config.toml
model = "autoregressive pixel model"
dataset = "photos with spoken descriptions (Open Images, Localized Narratives)"
train_examples = 203450
image_size = 16
horizontal_flip = true
levels_per_channel = 4
vocab_size = 65
arch = "transformer_decoder"
width = 320
layers = 6
norm = "rmsnorm"
norm_position = "pre"
hidden_act = "quick_gelu"
mlp_ratio = 2
head_dim = 32
fused_qkv = true
bias = "all"
qk_norm = false
parallel_block = false
inner_norm = false
drop_path = 0.05
positions = "learned"
tie_word_embeddings = true
init = "kaiming_normal"
residual_init = "none"
optimizer = "adamw"
learning_rate = 0.00075
beta1 = 0.9
beta2 = 0.95
eps = 1e-08
max_grad_norm = 0.5
max_steps = 19800
batch_size = 128
epochs = 12.5
lr_schedule = "cosine_restarts"
final_lr_fraction = 0
warmup_steps = 3960
weight_decay = 0.0
Rows from block 2, named by matrix and row number. Rows with one number belong to one attention dimension. Each number is 200 + 40 x the weight over its row's rms, rounded and kept within 0 to 999. All counts start at 0. After the name is the row's rms in percent of the matrix's.
# v: attention query, key and value (stacked) (model.blocks.2.attn.qkv.weight, 960x320, the v third), inputs 160-239
# proj: attention output (model.blocks.2.attn.proj.weight, 320x320, transposed), outputs 160-239
v.190,115,175,192,180,216,164,156,177,244,190,220,177,173,191,173,231,193,265,184,226,242,138,153,128,198,223,155,237,106,183,154,207,193,241,209,136,187,222,234,210,232,205,156,226,289,276,193,244,157,212,163,204,220,225,167,249,191,202,186,127,182,264,246,257,171,229,128,177,220,277,176,232,245,177,158,218,162,267,163,177,183
v.191,106,230,218,187,253,178,175,161,168,230,189,199,247,200,114,238,114,281,145,141,214,162,79,219,245,229,139,244,218,146,226,238,193,247,254,168,204,256,234,229,246,230,112,255,227,191,193,99,136,252,137,207,183,157,173,190,246,257,175,143,267,169,286,271,220,141,145,202,181,175,202,251,175,201,186,195,162,273,177,248,189
v.192,097,213,236,165,174,270,181,246,242,262,179,190,227,145,230,195,178,241,143,213,208,198,240,216,173,195,217,262,223,144,244,212,164,205,157,212,151,150,173,134,253,76,179,205,197,180,249,212,287,157,256,150,143,264,208,240,261,173,244,256,206,220,292,192,196,210,207,157,183,148,242,287,200,152,127,213,139,217,222,238,157
v.193,099,226,253,176,129,193,110,150,252,213,284,175,167,151,153,183,163,199,209,240,206,152,231,190,222,269,187,234,212,201,221,188,283,189,234,267,279,219,200,234,173,215,142,301,190,160,159,241,245,195,258,203,213,259,251,187,176,152,180,224,187,201,235,195,215,169,215,264,199,214,192,230,243,244,192,247,220,195,105,194,136
v.194,096,244,216,201,231,181,211,106,209,256,265,187,157,176,135,221,185,246,228,214,191,153,169,212,150,209,242,197,226,233,222,174,152,177,224,182,222,181,175,239,230,181,244,192,169,219,197,258,142,245,253,209,191,233,120,172,148,211,178,212,143,169,177,210,202,146,165,236,228,92,175,176,212,165,166,206,132,221,154,221,196
v.195,092,237,132,266,207,194,187,151,229,269,242,222,225,163,189,207,190,190,183,191,151,230,232,208,275,153,254,194,256,247,194,245,211,177,220,219,219,217,241,177,203,205,216,219,226,145,191,168,188,255,132,224,178,241,269,185,205,204,223,302,114,138,295,215,189,242,225,195,189,259,141,147,189,222,179,178,193,268,222,255,107
v.196,110,199,183,187,263,139,131,162,178,115,265,222,145,196,167,215,188,227,192,150,189,251,254,162,194,157,151,229,128,235,190,155,204,164,187,243,201,179,237,224,234,214,157,201,141,299,189,247,184,163,187,161,249,158,212,218,164,186,163,204,202,195,230,230,210,169,153,193,237,230,214,204,156,183,265,271,196,196,177,204,247
v.197,097,176,185,167,206,161,132,185,197,155,238,192,210,212,193,206,115,185,196,172,213,186,203,208,208,243,195,200,221,107,194,244,224,207,260,208,193,167,132,225,186,191,132,293,164,193,294,260,220,273,206,222,168,228,196,223,170,179,158,167,145,152,190,115,153,132,200,206,153,122,251,228,196,201,215,214,222,193,137,173,154
v.198,093,161,183,258,243,243,254,207,277,198,256,176,201,178,235,202,226,204,148,218,209,230,226,191,255,195,153,211,174,241,245,153,212,260,150,204,205,201,196,135,198,283,207,129,123,199,221,223,234,216,130,73,214,205,111,241,226,242,167,156,196,147,153,218,206,196,244,171,199,164,267,148,230,200,153,182,234,206,201,155,170
v.199,102,214,184,195,211,233,270,184,201,186,226,204,232,154,191,208,175,199,240,223,196,180,146,254,254,193,224,239,197,191,160,224,192,267,229,267,206,206,162,200,250,174,251,80,177,192,294,225,191,186,124,232,205,115,235,198,208,252,207,208,235,171,213,192,214,209,203,248,211,161,226,80,138,239,166,251,186,190,196,204,141
v.200,095,163,238,258,161,126,176,160,233,156,176,208,243,187,191,219,198,126,59,292,223,168,267,205,204,190,240,231,232,143,201,204,219,186,210,217,214,143,203,211,182,204,291,236,165,199,198,227,202,269,169,124,177,203,194,109,171,229,196,201,277,148,240,245,215,177,167,203,179,196,182,196,231,221,197,141,166,213,177,177,193
v.201,095,178,167,236,206,231,176,192,237,224,203,189,138,141,207,201,181,224,236,199,155,189,193,187,308,177,176,184,244,136,198,258,212,201,204,226,193,257,265,233,171,263,193,218,128,242,232,208,185,225,224,205,224,217,178,198,242,269,213,165,244,191,185,241,249,226,168,150,122,190,240,96,249,248,155,208,236,128,208,193,208
v.202,096,185,202,176,155,195,263,214,186,231,231,195,235,211,219,225,207,165,155,105,117,251,193,176,176,222,161,172,200,162,143,161,200,194,218,246,156,154,297,139,166,260,210,179,263,311,213,178,215,162,212,271,298,263,177,166,280,170,183,199,190,194,286,174,157,168,207,191,159,213,223,212,215,228,235,203,154,173,219,251,181
v.203,102,154,261,228,163,207,270,137,102,271,212,216,180,286,288,204,112,220,210,232,169,229,246,270,119,171,287,204,139,185,194,188,207,194,246,212,179,181,257,139,194,215,200,237,176,265,261,277,274,232,107,240,227,218,210,155,210,152,194,231,295,149,188,175,188,163,209,211,221,148,201,220,192,243,207,211,168,206,229,224,266
v.204,089,201,244,161,219,192,229,156,181,122,200,229,245,234,161,154,148,224,159,167,210,212,204,212,173,210,205,286,153,176,200,182,140,217,230,153,120,139,180,162,256,139,217,193,282,217,198,136,244,175,246,286,200,112,300,230,257,189,162,187,221,173,214,177,195,188,221,123,222,261,246,188,172,209,222,235,322,230,206,230,106
v.205,095,239,148,167,159,170,246,197,110,225,209,228,247,195,215,238,164,162,104,181,173,212,194,260,213,274,157,241,164,125,152,221,212,189,253,210,155,181,181,203,204,216,181,274,251,271,293,121,238,176,208,259,177,204,235,155,182,210,251,185,232,257,205,277,234,171,127,261,222,174,186,231,211,221,269,178,195,181,223,307,175
v.206,101,184,108,225,120,210,229,238,197,167,207,174,158,217,183,175,262,147,217,230,265,213,192,189,243,242,228,114,281,222,208,226,246,212,212,244,268,174,173,163,170,206,240,182,235,151,206,177,222,202,179,189,137,132,137,179,221,156,179,260,164,188,164,235,157,190,187,269,165,184,142,161,253,230,162,141,216,270,192,165,227
v.207,104,162,197,129,148,245,206,182,286,205,224,232,198,186,129,202,263,162,205,251,186,239,204,225,200,98,228,136,129,233,125,168,172,226,200,217,264,233,141,197,180,159,170,129,209,143,174,211,190,153,100,118,204,135,216,226,246,143,215,188,221,222,191,192,170,280,147,186,161,245,208,231,154,168,240,144,302,250,204,147,210
v.208,103,163,233,136,191,140,232,163,249,133,247,219,154,158,180,199,232,133,133,207,175,230,184,170,201,222,195,164,110,157,156,133,227,206,192,248,204,181,181,249,238,210,264,141,255,259,177,150,186,149,172,243,242,254,246,210,232,317,195,203,300,247,243,194,115,260,227,221,198,179,179,200,234,193,215,217,228,219,236,307,191
proj.190,109,199,250,178,191,248,190,230,196,223,212,201,272,176,187,188,137,225,246,231,164,224,154,127,229,189,241,202,156,200,246,194,244,211,216,208,182,205,217,242,141,219,208,254,195,255,215,190,208,204,128,205,207,221,200,125,223,168,125,261,236,183,264,231,220,201,81,259,200,159,271,221,197,140,155,201,228,213,132,180,97
proj.191,110,182,285,167,153,165,200,200,199,205,179,244,160,222,193,166,150,192,178,189,252,194,263,164,177,181,218,177,228,164,240,170,225,219,168,220,214,236,183,258,243,213,199,287,173,151,224,254,286,177,237,168,220,155,197,199,163,187,206,242,166,231,241,155,194,199,159,246,251,130,227,96,182,231,105,244,191,185,149,186,208
proj.192,095,172,199,209,232,145,153,152,144,147,119,236,180,216,232,171,150,104,204,167,104,267,243,145,244,177,216,200,135,205,213,212,195,155,252,188,166,202,255,261,159,235,196,199,194,244,212,229,142,171,217,158,274,167,193,236,232,212,234,225,213,124,138,188,225,159,244,240,162,216,211,210,230,170,171,148,253,188,168,178,159
proj.193,094,204,208,195,148,209,196,180,180,217,163,267,256,159,206,155,238,222,242,185,228,237,265,261,133,173,195,213,270,154,224,187,137,216,222,176,222,162,190,230,154,184,148,221,168,224,244,174,209,173,201,217,250,217,149,227,207,184,233,133,206,149,174,138,192,207,177,186,220,197,153,252,241,247,162,145,153,174,154,186,234
proj.194,097,169,190,162,116,249,156,203,191,196,144,215,209,215,163,181,232,214,228,159,273,235,142,244,188,140,178,187,173,218,219,150,220,208,188,193,178,265,224,205,213,222,188,193,214,197,182,256,218,188,149,145,182,197,248,170,182,162,216,221,224,175,248,200,255,202,191,225,271,199,183,127,185,204,187,250,159,243,153,176,239
proj.195,094,224,214,235,199,198,248,203,221,223,210,167,218,231,267,177,173,216,140,181,154,218,242,300,221,189,229,100,140,225,131,190,162,162,199,207,206,243,190,117,224,195,165,202,162,174,228,224,211,160,225,135,158,257,119,214,217,222,176,165,183,222,205,170,185,260,163,185,268,284,135,228,150,219,212,164,159,177,233,168,148
proj.196,104,239,153,178,203,224,211,134,258,234,148,244,188,219,172,248,171,259,251,185,247,165,115,210,195,167,227,251,229,156,261,208,208,187,189,189,159,198,138,155,252,141,176,203,177,173,177,189,124,202,222,197,256,209,173,159,220,240,210,167,179,177,206,170,197,266,201,201,211,168,160,255,228,209,168,187,176,176,242,209,215
proj.197,100,170,204,183,247,222,191,164,239,262,225,243,190,180,166,173,219,266,205,294,169,159,198,249,185,208,258,170,214,278,246,179,207,148,150,267,217,228,192,300,255,218,230,230,173,177,185,190,197,159,173,208,174,173,204,157,202,178,240,159,235,238,237,173,235,209,216,240,204,207,154,212,192,214,220,238,155,172,204,241,296
proj.198,094,228,226,224,200,263,211,244,243,210,229,225,163,231,139,193,208,106,257,184,184,199,217,206,178,138,136,287,158,161,174,212,137,178,251,200,137,231,159,250,216,148,208,236,260,194,220,135,209,247,232,223,229,215,229,199,210,171,223,244,192,218,179,216,232,175,237,159,164,201,147,227,188,246,210,190,252,180,137,190,185
proj.199,101,173,221,237,207,231,139,217,195,253,230,231,152,214,283,190,220,135,221,219,177,223,233,230,224,193,231,188,156,211,110,246,264,212,202,235,147,199,193,150,168,211,147,149,160,151,206,157,164,289,201,216,163,240,160,200,214,238,243,215,164,208,200,239,203,146,204,147,244,178,115,138,195,212,253,209,229,179,198,170,157
proj.200,090,194,160,223,193,266,160,192,297,260,184,114,134,202,155,220,168,198,222,191,214,176,137,189,184,203,198,202,197,179,225,112,155,115,218,163,245,181,165,149,239,150,232,160,220,136,233,168,259,152,237,141,229,208,228,158,199,128,253,261,177,184,205,92,248,152,187,241,204,227,189,206,156,255,275,179,203,216,229,211,241
proj.201,091,259,167,169,171,168,216,245,183,219,154,180,188,235,207,149,206,224,212,226,227,225,196,270,230,164,239,129,141,254,201,227,188,216,181,108,246,150,158,251,204,129,259,236,239,213,226,169,178,214,277,201,204,215,200,278,251,215,218,166,184,228,214,185,213,204,149,248,196,252,129,228,233,265,234,127,139,182,214,220,195
proj.202,096,242,148,210,175,194,176,184,192,206,179,246,209,167,231,231,268,253,207,230,238,164,186,213,196,161,240,347,180,193,208,142,220,221,170,183,223,220,245,193,203,214,169,204,162,193,152,146,191,220,246,231,174,267,177,204,149,230,175,76,183,259,248,220,179,252,221,137,157,294,227,170,228,297,161,163,168,149,227,191,215
proj.203,096,169,163,203,232,230,218,171,186,169,189,97,152,144,222,178,215,189,180,196,204,119,212,142,190,204,213,172,213,218,181,195,241,181,239,217,262,304,169,180,186,299,220,254,173,169,47,175,157,215,215,211,147,244,238,144,195,223,244,157,169,166,261,234,166,213,171,184,204,227,273,228,166,158,231,218,182,176,186,155,206
proj.204,093,160,168,196,184,241,171,231,179,234,113,200,144,275,181,220,225,221,200,194,167,265,225,125,279,203,161,172,229,174,206,241,264,140,219,244,176,243,277,183,198,213,225,109,187,170,252,228,179,225,182,209,198,246,198,211,191,206,211,207,237,189,201,165,191,185,266,236,182,218,218,174,178,168,261,209,254,180,264,255,256
proj.205,103,201,250,115,173,234,187,157,213,171,194,133,243,155,233,164,209,275,281,157,176,261,283,177,263,198,205,160,275,242,183,125,179,218,197,166,215,206,194,156,207,173,241,141,159,156,207,239,226,177,189,228,172,166,179,193,194,212,216,148,174,209,188,152,173,210,248,133,141,175,270,195,136,228,237,199,225,170,162,110,237
proj.206,100,181,181,296,240,190,254,231,188,237,213,239,225,226,245,169,216,213,239,240,229,165,262,182,235,242,190,119,197,212,212,214,238,180,247,162,226,227,257,225,160,212,177,236,209,241,231,217,239,152,183,174,252,177,199,169,195,220,169,172,313,124,143,231,195,249,175,269,193,205,220,247,154,159,196,199,156,242,175,154,197
proj.207,101,211,239,194,232,188,217,237,228,206,177,272,170,207,170,187,218,242,206,189,211,195,181,173,226,245,236,242,182,166,232,198,171,113,158,246,192,199,229,199,226,225,157,168,209,268,295,249,234,220,235,229,191,189,258,153,256,254,135,216,144,222,203,172,219,219,170,135,178,209,151,198,141,198,251,236,165,234,285,207,217
proj.208,091,172,132,228,238,206,217,158,208,192,169,236,198,205,181,184,201,202,193,200,198,175,177,206,265,228,177,300,112,209,226,182,153,181,202,194,230,293,231,202,235,182,209,117,214,249,239,225,190,151,174,202,190,194,193,198,200,231,219,236,139,224,250,201,220,253,155,198,166,231,141,147,141,321,185,221,167,148,247,247,186