python train.py --arch="transformer_decoder" --model="autoregressive pixel model" --dataset="photos with spoken descriptions (Open Images, Localized Narratives)" --train_examples=203450 --image_size=16 --horizontal_flip=true --levels_per_channel=4 --vocab_size=65 --width=320 --layers=6 --norm="rmsnorm" --norm_position="pre" --hidden_act="quick_gelu" --mlp_ratio=2 --head_dim=32 --fused_qkv=true --bias="all" --qk_norm=false --parallel_block=false --inner_norm=false --drop_path=0.05 --positions="learned" --tie_word_embeddings=true --init="kaiming_normal" --residual_init="none" --optimizer="adamw" --learning_rate=0.00075 --beta1=0.9 --beta2=0.95 --eps=1e-08 --max_grad_norm=0.5 --max_steps=19800 --batch_size=128 --epochs=12.5 --lr_schedule="cosine_restarts" --final_lr_fraction=0 --warmup_steps=3960 --weight_decay=0.0
Rows from block 2 of a small autoregressive pixel model, named by matrix and row number. Rows with one number belong to one neuron. Each number is 128 + 32 x the weight over its row's rms, rounded and kept within 0 to 255. All counts start at 0. After the name is the row's rms in percent of the matrix's.
After each neuron's rows are labels from the 100 images, of 14976, where the neuron reaches its highest value: "top examples" is what is common among them. Only what is clearly more common there than usual is listed. The data: photos with spoken descriptions (Open Images, Localized Narratives). In brackets: how many of the 100.
# fc1: MLP up (model.blocks.2.mlp.fc1.weight, 640x320), inputs 256-319
# fc2: MLP down (model.blocks.2.mlp.fc2.weight, 320x640, transposed), outputs 256-319

fc1.335 098 [122 143 191 123 121 130  97 181  92 181 119 154 108  89  89 137 102  94 120 207 158  93 124 167  99  66 126  75 101 176 131  21 106 128 127  92 162 106 105 132 123 141 134 131  85 110 103 127 138 142 124 109 169 141 169 134  79 150 117 150  99 104 136 150]
fc2.335 096 [100 165 134 100  90 147 127 161 164 172 117 108 197  95 142 137 131 129  97 124 118 180 114 116  88  76 159 170 112 132 163 130 171 143 135 161 136  69 111 148 113 115 105 130 124 150  94 137 132  62  73 160 151 113 155 154 124 100 138  93 116 103  63 152]
top examples: text has "table" (31)

fc1.285 099 [148 145 127 139 111 125 166 170 129 132  99 160 159  90 106 196 110 134 184 144  77 145 130 105 108 106 140 141 122 116 188 136 118 180 104 127 162  75 159 119 127  90 125  98 141 109 181 145 114 130 139 217 128 115 109 144 122 116  78 165  98 154  20 163]
fc2.285 094 [ 97 125  90 101  94 142 115 168 131 103 158 115  69 131 112  78 149  87 218 125 153 115  71 113 134 107 107 143  98 155  96  84 159 131 110 138 140 136 118 105 144 128 139 155 141 148 129 146 110 148 166 135 175  87 132 135 152 148 130 135  90 136 137 113]
top examples: text has "grass" (29); text has "plants" (25)

fc1.156 098 [ 44 109 110 166  82 163 128 133  71 175 154 159 126 104 115 127 134 100  73 133  77 110 125  96 117 139  94  94 162 128 122  99  89 113 158 110 106 120 134  96 162  61 133 138 144 164 163 133 103 166 176 171  76  90 136 126 110 123 188 138 114  98 148 119]
fc2.156 102 [131 126 169 151  97 124  81 121 117 222 124 116 121 179 160 140 112 123 109 190 135 148  94 140 153 133 181 142  80 172 108 178 117 105 133 113 110 137  99 152 161  89 157 112 142  99 158 178 116 176 117 127 208  82 144 118 115  99  39 128 111  84 131  75]
top examples: text has "sky" (66)

fc1.591 098 [ 94 104  92  49 100 145  72 140 118 106 126 121 137  70 126 154 116 119 192 138 113 140 149 104 123 103  96 189 121 124  69  96 162 135  77  80 156 119 100  99 140 134 158 120 164 149 106 121  91 135 166 154 123 110 107 193 155 144 101 133 147 139 145 132]
fc2.591 095 [106 132 128 110  74 147 121 135 105 142 146  87 128 167 233  63 112 126 170  97 154 139 114 140 144 131  94  99 147 139 134 121  94 108  51 157 100 151 140  92  93  94 155 154 184  92 157 110 154 155  63  94 159 188  99 144  65 107 102 177 170 115 133  91]
top examples: text has "wall" (42)

fc1.419 101 [160  83 126 156 160 188 107 203 130 203  99 101 133 148 189 117 131 132 139 111 126 209 120  86  78  86 144 193 168 135 128 122 149 145  91 134 165  92 195 119 112  39 130 156 139 149 190  85 124 125  92  99 106 168  86 191 145 164 134 124 101 149 129 125]
fc2.419 103 [139 127 117 100  46 113  83  76 142 132 105 100 149 144 149 122  92  96 130  91 123 118 136 116 135 117 144  59  84 155 112 143 134 144 118 180 142 127 114  90 137 147 174 105 102  82 112 131 172 187 117 187 146  92  85 128 108 126 158 169 112 119 116 139]
top examples: text has "grass" (30)

fc1.516 101 [ 75 105 113 133 160 130 115 125 116 130 114 127 135 200  99 148 126 170 187  93 113 135 169 192 129  90 146  98 122 151 128 146  89 139 176  94  96 141 112 142 154 119 121 169 121 118 133 112 123 150  98  86 174 142 100 102 130 147 141 175  90  66 166 146]
fc2.516 099 [141 181 152 143 145 185 176 121 163 101 178 135 122 101 172 119  90 131  96 152  81 118 141 158 115 141 143  96 140 127 144 124  78 103 102 133 127  85 122 145 152  58 114 142 114 162 103  92 166 128 100 126  62 197 133 120 157 103 185 130 190 165 152 119]
top examples: text has "sky" (56); text has "trees" (55)

fc1.526 099 [135 112 112 126 158 140 158 114 123 139 103 122 138 147 159  95  91 105 120  73  95 123 162 125 150 106 169 118  86 106 136 147 102  94 185 105 196 120 148 132 155 117 150 115 100 127 122 126 140  78 130 139 120 122 113  78 174 179 101 210 185 128 135 173]
fc2.526 096 [ 66 157 132 165 170 208 103 126 113 154  85 123 187 101 154 101  79 124 142 130 160  88  65 114 137 150 104 159 124  80 115 102 118 101 154 156 130  91 134 153 103  72 134 118 161 180 177 145  62  91 160  91 173 140 115 125 111 150 152 128 144 130 167  65]
top examples: text has "grass" (26)

fc1.304 101 [156 131 144 161 172 154 122 118 138 176 103  86 135 127 101 133  52 130 178 128  86 120 117 160 169 111 141 209 144 128 191 117 109 100 110  91 123 136 192 135  48 116 137 102 142 153 122 109 139 181 176 107 125 134 126  93 134 132 156 100 146  99 101 165]
fc2.304 103 [124 140 181  82 132 137 129 112 134 187 142 135 106 101 101  72 119 100 175 119 115 137 146 102  71  99 103 163 127 106 128 152 110 198 166  96 182  99 160 143 120 137  78 133 169 148 120 209 211 132  55 150 162 147 188 107 133 176  89 163 189 143 157 146]
top examples: text has "trees" (71); text has "sky" (62); text has "water" (25)

fc1.179 100 [137 120 103 160 144 150 159 145 147 150 160 115 210 135  62 119 129  85 219 105 147 149 141 131 145  72  88  53 117 112 148 106 158 153 114  97 105  87 134  96 112  59 170 189  65 108 244  76 237 119 127 127 123 129 108 159 167 119 169 113 134  74 173  97]
fc2.179 108 [135  95  99 214 168 120 114  99  97 116 163  95 115 105  83 115 171  77  71  93 131 131  91  75  96 113 128 138 108 140 230 131  46  97 185 186 112 107 147 100 167 116 166 116 166  84  85 114 158  66 106 165 109 134 141 145 155 162 167  90 143 102 120 145]
top examples: text has "trees" (70); text has "sky" (66); text has "grass" (51); text has "plants" (27)

fc1.275 104 [122 143  78 142 133  71 111 135 146 139 111  99 104 116 115 142 203 114  85 172 127 129 222 101  97 152 149  84 109 126 129 185 196 160 203  75 109 134 111 115 118 123 133 185 139 142 105 100  63 138 118 115 163 156 112  96 136 158 135 125  77  97 102 164]
fc2.275 100 [119 127 140  80 147 173 143 149 121 151 129 145 183 139 127 188 124 103 182  94 133 102 161 171 103  40 137 150 111  76 153 116 126 113 128 147 149 154 126 129 208 150 147 152 166 174 131 127 114  73 168 140  95 121 174 126 114 112  75 180  91 127 176 133]
top examples: text has "table" (30)

fc1.12 100 [123 128  91 173  93 117 136 106 103 118 146 145 138  90 147 113 132 100 113 163 131 127  71  82 122 123 172  55 100 147 130 122  99  48 159 188 180 123 160 119 106 144 144 193 156 119  90 115 105 106 136 166  77  67 125  63 122 172 185 150  61 161 157 158]
fc2.12 105 [113 147  98 162 109 111 105 162 156 137 111 106 130 181 162 178 121 171 150 119 138 106 178 143 161 101 167 130 143 142  38 152  84 169 101  83 139 117 139 126  67 137 169  81 163 156  42 137  76 114 156 109 115  96 122 137 100 116 135 118 101 164 133 170]
top examples: text has "sky" (73)

fc1.575 101 [ 75  76 102 163 106 180 150  96  91 139 130 165 119 133 124 118 138 154 154 188 112 111 198  86 101 122 115 162  27 150 133 105 169 145 141 109 187  95 158 114 111 173  97 172 122 152 125 136  79 179 142 145 152 174 113 155 112 123 166 162 200  85 100 166]
fc2.575 096 [119 126 124 184 149 115 127 106  84 107 142  92 158 172  96  84 167 130  83 198 141 112 109 128 163 132  87 148 101 133 196 170 166 141 189 150 103 150 137  94  62  79 187 131 137 106 142 177  92 124  86  98 142 103 168 144 173 126 164 195 156  96  96 123]
top examples: text has "sky" (55)

fc1.343 098 [198 126 143 203 155 116 109 181 165 127 119 171  99 134 181 126 115 157 156  97  76 216 120 171 106  96 142 177 149 110 151 118 144 121 170 206 184 148 136 125 170 102  68  72 133  76 135 138  99 163 101 167 132 172 117 108  89 127 101 101 127 129 135 153]
fc2.343 099 [116 137 156 118 129 167 135 122  66 137  88 162 149 127 181 139 122  27 133 142 189 169  69 130 209 189 148 117  99 150 123 114 151  82  97 144 127 131 113  83 156 116 168 158 105 129 118 122 127 142  86  88  96 124  63 133 141 155 118 136 169 102 158 140]
top examples: text has "trees" (63); text has "grass" (42); text has "ground" (26)

fc1.520 099 [ 39 105 102 178 136  88  62 144 142 106  64 107 185 149 117 102 161 169 106 158 108 174 153 119  78 100 111 135 179  96 150 114 139 167 158 124  79  81 121 103  90  55  90 102  98 149 137 152 123 109 173 144  85 141 132  80 148 132 167 139 145 109 152 141]
fc2.520 105 [149 188 107  34 142  96  70 130 128 147  92 110 123 153 114 144  89 203 139  68 170 111 154  57  90  83 156 161 157  99 136  88  53 124 105 196 129 114 119  72 152 175 138  88 199 110 165  92 135 161 177 138 145 165 159 110 139 141 192 175 126  56 131 149]
top examples: text has "grass" (43); text has "ground" (27)

fc1.265 097 [145 126 195  98  81 149  99  91 108 137 110 109 148 146  93 141 137 122 150 136 185 157 113  94 142 130  93  60 125 116 165 140 160  93 126 129 137 106  65 124 126 171 181 113 157 136 125 147  91 152 137 139 153 144 186 149 145 108 137 108 112 142  96 143]
fc2.265 089 [110 171 117 118 171 114 125 124  93 141 159  99 162 137 121  22 102 155  87 115 107 135  98 187 125 144  73 155 120 149  89 137  89 146 136 111  94 150 101 110 118 106 121  93 142 172 136 113 109 145  74  96  91 191 124 145 113 165 145 142 149  93 152  98]
top examples: text has "wall" (41); text has "table" (35)

fc1.451 097 [ 85 122  73 155 126 109 178 168 107 168 145 138 101  94 174  71 140 138 131 109 103 162 118 109 132 160 173 161 197 138 152 168 142 109 102 131 111 137  94 104 116 153 121 134 144  96  94 118  90  99 140 120  66  98 148 148  86 146 136 149  98 121 146  74]
fc2.451 112 [142  89 127 101 120 125 199  92  41 140 131 131  75 122 154 165 153 152 124 114  69  93 132 123 186 120 138  96 112 107 158 132 102 109 148 130 125 147 147  88 168  85 171  90 171  95 136 156 104 124 134 141 118 108 107  98 153 106  95 164 132  92 103 157]
top examples: text has "wall" (45)

fc1.637 097 [147  75  81 115 167 140 200 103 151 118 103 138 159 121 146 109 123 141  88  87 135 129 161 104 165 159 156 138 189 116 110 112 174  93  56 157 198 123 139  82 126  74 137  94  91 140 100 137 100 183  88 105  66 173 107 122 104 131  91 100  93 172 120  83]
fc2.637 090 [ 85 199 159 118 144 148 130 112 162 139 106 108 118 143 169 164 165 107 140 119 111 118  30 126  95 175 105 141  87 112 174 134 112 123 146  94 128  58 132  98 107 129  86 167 124 102 159 138 133  80 150 107 109 119 142 125 114 154 170 171  84 171 200 138]
top examples: text has "trees" (69); text has "sky" (65); text has "grass" (34); text has "water" (25)

fc1.170 100 [130 146 136 149 152 192 130 170 173 147 102 115 120 116 142 109 122 125 162  65  92 122 153 141 105 122 150  80 156 149  96 163 137 140 120  99 163 126 159 100 136 123 134  70 165 162 158 149 107 107 130 141 102  91 124 120 106  93 152 173 110 165 105 126]
fc2.170 094 [151 149 194 110 162 131 124 122 146 113  92 125  70 105 149  82 122 103 118 151  99 149  92 177 139 133 124 127 154  78 110 114  84 105  91 164 140 166 107 136 103  76  71 134 147 160 139 182  88 120 109 139 120 121 143 158 110 103  91  89  86 135 164 184]
top examples: text has "grass" (33)

fc1.615 101 [130  99 134 107 114 144  96 147 110 227  98 146  70 121  64 142  91 133 105 104 150 159 143  85 162 130  78 107 138 160 149  62  66 122 117 172  95 161 128  84 146 147 124  81 148 114 120  93  98 117 139 117 130 132 139  92 154 125 123  97 147  64 116 152]
fc2.615 105 [152 115 145 133 111 128 112 111 128  72 189 109 157  98 129 154 135 100 119 124  91 119  77 126 120 161 134  86 125 111 129 186 194 129 135 134  56 120 121 114 124 134 131 112 136 132 164 138 151 141 121  79 136 115 191 111 112 189 131 181 170 107  88 128]
top examples: text has "table" (30)

fc1.461 096 [158 134 111 143 160 127 158 139  78 136 104 128 113 108 139 135 117  86 118 158 175 186 107 144 119 121 149  95 120 159 158 161  94 194 133 105 213  87 152 106 136 147 178 140  98  91 154 110 130 162  48 122  85  96 169 100 158 156 154 135 127 148 134 135]
fc2.461 108 [147 105 120 129  95 119 139  96 136 140 143 126 135  83 126 120 156 159 146 100  68  73 194 131 130 122  96 146 122 149  79 144 136  76  94 132  76 184  92  88 109 127  80 158  62 119 131  96 150 119 132 150 175 101  98 130 139 120 111 111 107  96 150 135]
top examples: text has "table" (30)

fc1.142 103 [125 119 128 147 147 114 126 146 136 137 133 137 181  89 134 138 151 144 137 145  62 103 183 102  79 121  65  94 125 107 138  99 115 116  86  90 130  85 204 110  83  53  82 146 115  69 132 136 184 107 117 172 150 172  86 103 202 146 141 110 164 173 114 145]
fc2.142 100 [119 142 109 112  74 134 178 127 139 100 109 129 109 118 161 108  96 102 150  98 169  92  98 108 148 127 137 187  83 143 158 119 206 157 163 114 150 130  67 125 183  81 176 106 139 140  92 144 125 124 136 143 150 119 127  69 161  74 171 140 159 101 161 142]
top examples: text has "trees" (78); text has "sky" (52); text has "grass" (30)